config = dict(
    n_mels=40,
    hop_length=160,
    input='log_mel',
    widths=[192, 288, 432, 640],
    rnn_width=96,
    bidirectional=True,
    rnn_layers=6,
    label_smoothing=0.05,
    steps=10400,
    batch_size=128,
    lr_schedule='linear',
)
Rows from block 3 of a small sound classifier, named by matrix and row number. Each number is 128 + 24 x the weight over its row's rms, rounded and kept within 0 to 255. All counts start at 0. Numbers have three digits each.
After each channel's rows are labels from the 100 clips, of 14976, where the channel reaches its highest value: "loudest band" is the band of the loudest frequency at the time of the peak. Only what is clearly more common there than usual is listed. The data: synthesized solo parts of chorales (CocoChorales). In brackets: how many of the 100.
# conv: width-5 conv, stride 2 (model.blocks.3.conv.weight, 640x432x5, each kernel summed), inputs 108-215

conv.201:157136160118135146121153092109072144157120080137133134126142136145129130104149139117133125128122106105090101135078103158142130125143097145119103111142136112112115141148109087103128127116132092104093128122157142111146133101159121130119143103131115153149119136148111137092097112127125105091132136121088125120116147090144120181
loudest band: 500 to 1000 Hz (69)

conv.160:147114168148132159153155107152101167171135151207143141144119174142131147105173118140127174118118089115116139147157115158155113128169101160109127113158155157126127133099108151130136155140137108100117150162116159129125126099170213143145118115128120170139087160155097136145116115149114148132114146118097103116100134109109107145
loudest band: 1000 to 2000 Hz (44)

conv.126:121139121160143138106117096167143138146149115126158161105132106124144085104158120143129117103113106133134142080109133152122088138142134164111144110134121152128132093117142136123153107145162143115145111141150098107111155104158119089149093085165145175148111173166117090108135157132103102111125074203082144163147137112103146157
loudest band: 1000 to 2000 Hz (74)

conv.448:091132108156115121093122104158159125127131133114136140104098101103141087084152133128147131091112138123132135072141126121085065135124146147080199128120146134131106062106110171132129162131148155115152112164126116131132119083134126086159097090142142149124134163143126091145129125126110133127088077184108130157140124137098132126
loudest band: 1000 to 2000 Hz (95)

conv.441:114171118138141117087115096126096169145128103112107148113130091129105102087131170130186116102084140181089113127139123105106112153125086189092117147097107136104100106133085112138118122103158096119132140153180085149171111085145075117121146144175144132142135134145108137143121122108117130112097129150131131158149136097126149128
loudest band: 500 to 1000 Hz (64); 1000 to 2000 Hz (29)

conv.41:141190142133110115103121089150091135139111082115117154111143113144101095087157152135163135096099130185103101139123114148114140136133099185099108136110099145096116125136090111128114112105149110118134137132124087120153137086156070115094185145157137142149132133155109129134099085108124137146140138136112135158157125102134156140
loudest band: 500 to 1000 Hz (54); 1000 to 2000 Hz (39)

conv.123:112118130140110142124165121113154122103129128107177097129141163143152114099117098130152140149142115146076149103069120164138146110092153145157135157143153122097138140151143132119156111158136056144145120080099147148118103104114119098123106129125071102127104166171084088073145125127162092082157093149105180129107164133187116158
loudest band: 500 to 1000 Hz (74)

conv.166:132158117083152090133133150140128131129103069112096140088135100134124095141101143092129112127160096115175116122109184119129135143136124121117138095124138136089092112131150145149110143090132201117153162127147090139124169133118098125123132150166181115076096112123148132113121161124115094130144122150117113157169131174085167129
loudest band: 1000 to 2000 Hz (80)

conv.27:102137111091163101100144120117129108127108105131095121128118126113123126100114179092133124116154085124144120145141145102109109140138120122076153103139149131099088104126102161144124160094142150114151147169177130162131139094117140126132131125131146133075078124113096146148117141130123133096100115141110126171144084164118142086
loudest band: 1000 to 2000 Hz (78)

conv.435:092083116081169131151114142099088115133094121119104101114125116117105149135130152132121126131134117104131081163146159086139090100142110112107150105146157101120089103086122140116128185088088118097111105152161150149106122151100149128143092108120120115091124121083112126162105151109092165125101102122132107109084123161089103120
loudest band: 500 to 1000 Hz (84)

conv.289:125178143165116124081128087156104151141135103105119158123119128114111101079164130140181136098087132182098104133125119151105119154135087217096108145109114155108127132125072112130115119124165111121122118149139094137151107085155090111109142136163140160163128147185109113141100077129112131127119127142107123145140133079130141155
loudest band: 500 to 1000 Hz (64); 1000 to 2000 Hz (28)

conv.620:141155112152135131126121116177112097136109140110124208134082105076143143136160073143125104107129151100171127087101150120074137127119137138110146137115091114121093119160129149192104132127167172108125135122134136112111209145156120156137158132132139182126140152122170132113131146132160109102138130131114107128144125125128128140
loudest band: 1000 to 2000 Hz (98)

conv.428:126142115135133099082147095155139116120139145153146139116148106126121086096118154163134126138093120141128130069122119149137110129110133149127127105156109146114116125120104141129176107144141138108151116158161117134119137105137136112147107130142148146156134177163125101128135132127091112100118098169121166180138117103143125136
loudest band: 1000 to 2000 Hz (61)

conv.440:147128138137141172143154097101072140147127122147148121124144148135127127109165120149145141130125127136093104122077116161154124134129112158123115139148148114118123117143140102106141140125126064089094123117140161128132118126161142118120125104127092149148129153154103116090095135125129110086144106120093112102091149100126113171
loudest band: 500 to 1000 Hz (60)

conv.70:111142142127109122084117102098150162133131148100115102134126116124132129102102154120153114100117136163069129111137090119098114147113101184133124148098118108120127155146093095128115109115155057157155133117109118155223102070113105135105162125146110102150128118149069150102123094121130111114099161123151132152153162131177153140
loudest band: 1000 to 2000 Hz (38)

conv.207:087139107125103106085129132138158130083117158108140119127144118140122126115124122155142133158103187162102158076150082095131108115061138150133109155127126086125109133132090108118151111142123091174146127098115129139155116113109137133128136129120097095159152112131110132118173102115115114106095121105196156124148122138160130124
loudest band: 1000 to 2000 Hz (45)

conv.558:181155170142140149165151150197126138146156141153139169135127111131141143168132095126095121149119143080178170101114161159123146139130146110161155082126129148152149141143180165148132108159126191146142146143141089105109183141160130149125139139163167175154135156151163144123165167137119109138164155156117127160173142115092154163
loudest band: 1000 to 2000 Hz (38)

conv.619:117120108092153122119116153076180131104145119107124058138130151144143139117098207076121129125149075140099153153154124136121129162123111100125149107136169149142157117095163116099132147127113099160157136142161144134148096106095148111128131117134134088104100085132076156132144145132129123132132121134134155140143109166126150110
loudest band: 500 to 1000 Hz (64)

conv.602:158131176122116126131117147087128192135142134096108099114145099137114110167109152132143114123108155116108129112097102135136124111122100139157115107110144104132130148134125081094110123136101114151100112124130078123165101148154076117127142113167134087168154105137114120098125120109097095110127157134130121127124165122123132156
loudest band: 1000 to 2000 Hz (30)

conv.453:100162127131119122109129148112119170145105106103087155105117128123098109103123158126204135119138150179100120141133147114105110178127121187100141154101140118100099115147081114168096145123157113141122137136109105172179121111122096118106140149168133127124127113166119163119117104108125102129100127157154100132127135151123143121
loudest band: 500 to 1000 Hz (53)

conv.457:125132133141131120150107161119131164162141108131111123120133139139149117151124158092120104121160089116146117152115148115143091168174121123134147104124140151131133095104171135126098126104152146127111146141122105120141118146126129099105118093185169156113130098092100155099123148123122100131104108162109099153144160160091186125
loudest band: 1000 to 2000 Hz (29)

conv.341:109137091139157129090117101155141129130137158164155147109151101140131095118131147177118115135091104128137148107152131120147120121127121142105127095152108154116115089115123126148181112151131142124157143169169104125129151124144147141164144124160154163136137183139130123142153148129091132114113111155120164182163127111120137137
loudest band: 1000 to 2000 Hz (74)

conv.447:156145118124161146128111099106083133166132088157150160144153135138134143142157125143145087116120118132086110149060113131154136134156097142101102142153116137123115123154130083125144125129159080108097143122171140097125146114169111149129148106123140169142123132126127151100104143139138113108134133107089130104097120074137105147
loudest band: 500 to 1000 Hz (73)

conv.255:162173160147086097120125118140119150129133132123115152129124128122102117122152128153146125097103152178120121129118115166116149144133090174132092133105113141106127153132085100138109121138138130130117093132086062128144109109163098131099155165137132131181143133181134126127109078132130121135147154114129119112113131099135108142
loudest band: 1000 to 2000 Hz (41)

conv.99:137159128118128133148128156118149159133138097128082134085132110147121100153107158099128106107145085146154145124124149126132100169140118134120157112100147156113118105106158145158086140110129169136146157157124066129132125126138111131110120118171201127096115096131126157125139148117118097148106133153118096157147129162077169088
loudest band: 1000 to 2000 Hz (30)

conv.254:136156129153115135088155089133111162141136125121144134103134153133115066081171126147157149123111117162085125137107095172129125141128104195090098138127138162100135114137083103115134113151156084114121120126135130135147104081166124095114137132159115136162102164210113088118114086122121124122132118138101137132141157101133137176
loudest band: 500 to 1000 Hz (54); 1000 to 2000 Hz (38)

conv.403:094126117125145113105130096137144102126122133132144105133152123137137123111113139143137113132143102130141137090131115116137110106123131140123135133153096137131121123140114134141157102110152141107206162132152131138129144115115136151146150129118122133116123176129108122129134151138132122091103128129122162221177130137158159128
loudest band: 1000 to 2000 Hz (84)

conv.594:087125110105136126125115151053105116129113101086099090123116140102126122123117163113157114116147137155085072171101096098119097131148116137127122159097123136114119124135102086110087121095149076117118129114139130130135089111077102111123134092142121095097130087128066138086089087117141100119082113134137110131139132150123152095
loudest band: 1000 to 2000 Hz (56)

conv.317:146135166164112156110123101135132226187158147126157112135120143129146124105141139111132120106137118127124143098140126145108100145133130166112135135116131113135138145126130122128126137136159102140102138134127131142165115116166110130120124115173118143163105154151120142139121136127115121100122146149111135132131184125150138186
loudest band: 500 to 1000 Hz (62); 1000 to 2000 Hz (33)

conv.389:154135144117118137114115112080128202195157113146133109135129139138141124146116157137137096102144112131124125138135132126144111158178088139098142115120136160122129127111107103111113152136147105144108155154125087153161105128164121127136114120145141124151104106128150170156108127145100158125121145128128115119118157139127134144
loudest band: 500 to 1000 Hz (56); 1000 to 2000 Hz (37)

conv.473:111141153171102139096152104103131184160136133106118126121126144136122098102139131114171151114117144156094113113111109140112108145145134189115120159098133143118139139139096099129100107146155096127119124120111118153176091113134102097119125141183121115142128142183116108109105111126129105122103119149124112136135184113141151167
loudest band: 500 to 1000 Hz (53); 1000 to 2000 Hz (39)

conv.237:127166133132155131109118101118091150147146084112123130121142105129100086109125159105145121096089113131101093089102135132116113152136121187113105118121099139140135113140097103103128087112160112115133151115178108116178147113144074106128148104181132127138120140151123111106089160117131104105107124148104141172174137104142177153
loudest band: 500 to 1000 Hz (55); 1000 to 2000 Hz (36)

conv.577:161145127099143121128153092132104120117130114152099105139124142132108107133122147104094147124087094138146126147165138144129162111137112145122109106110108153115135119123135170111114136111109147082138111153143131133137111141135141107091153193131156104132113116145132095187124144129135181139159139114093119158152120092110127105
loudest band: 500 to 1000 Hz (75)

conv.304:098115137108164137123168086101131115147108099184145126147159170156153149080126150106113155150148099116141138130118120122149131113158135107099119101197145117115088139152126157143172132128143140114131135148172181164092158098114172163157136144115127138100074147125099151141144150150143136116117120111099156135099115140154105130
loudest band: 500 to 1000 Hz (55)

conv.75:138170131125079121104136107136080127146113078105107141104124126124099085080149143122156141101122113176107093143113108146099147135148118178115122130100114161083120119145086132133094129097156105114116139116099103139152135085140072105072174147153124136129120133157088108127100064113151132142139134143113105151151135107118157124
loudest band: 500 to 1000 Hz (53); 1000 to 2000 Hz (38)

conv.543:122095131147126133140146166128140136105140205145136123103115144106143113163111134163132129127174112116149138127154171133136078132109127114141163133139162112126135102098145158174133171150113139141110125167089134194109113174123157138100102146097120138142136154139127145154147133101110144097092129128135112131093153151111102109
loudest band: 1000 to 2000 Hz (54)

conv.541:150154105101128118103138076116113129122132127172102112129132138147109109109118144103108146120106097156141119137190130123140154102125111139082101115134101133118126116128124151143123141087098128087137136140133140141135104134138167143110162198114149107125119103115136117199130139115133193140145137088130135134133127107142115096
loudest band: 500 to 1000 Hz (82)

conv.86:103143137076133133127115122111119126154097092091091092113138117138113117118108152094116138123139090126122108124120107114123116113148140153135127109102106154113113134126115113094106097084154126091183173110152117114168140108112094131131156086160136110090119117135099114105107147117128100116102148137118121198220141152141212121
loudest band: 1000 to 2000 Hz (70)

conv.309:115151140099137152107114110101100150152111139101096087113130096128097110112101177083138122102102109126100101125148129115110117134126115170123120125096140107127117128135106120122097132095139097122155166129147114140218133105116104120105186127162129101124134112131090139133099147092124135104111158121124115180188158134145190137
loudest band: 1000 to 2000 Hz (39)

conv.550:142160142123109126120108122122095146121126093061083120117120085112117111130118156088145094107120114123105106112096124138093137150108105152140114125082127094124119139159124094135076125095127115134111119121120085118182135106151039117068177131163146120150143114124125140103099120097132093108133148127117111151146150117155152168
loudest band: 1000 to 2000 Hz (43)

conv.459:112110112139143134107145096150122112157123141163164168123115160112150122111140119157116115097149099110154125107094119129140109112153140134074139140170138146106096105132121166170165126141164162091127134157141153141096159113143169137139098123127132180120089174162123118113134138143134114099114092145096133138110123123114120117
loudest band: 1000 to 2000 Hz (80)

conv.186:147156121135154141139154123195135099123126110128149173109121097117137118119146120119104142142100120085168146085111165145109164140103143124129124060129140116127120115155146153156146129150119192129141140135160111104112228110162118132135153148143160171133121151129165125125157165117122111117161117143107160158165113121119141166
loudest band: 1000 to 2000 Hz (74)

conv.605:115103149140150140171151131125120104140114109152134129156113174139135194105139112115113163177168121116149151166130143127155157114138135089136120129130126121156138163156133143156113144126129130118125170099126191111100177149125168204133147136093107137081113117116137154143161137140166144144135150092137129105128122155149128135
loudest band: 1000 to 2000 Hz (32)

conv.388:122132124123145136134111127140138129175126109152152169122135140141149119146150110159125090105147116131134131137061118120152091138198119146109120129153116192123113118107142122118153100150184156097145161139158109090100130116129137126171088067154156182108114143145132121065122137155116092126099118157100119135138123115100153113
loudest band: 1000 to 2000 Hz (47)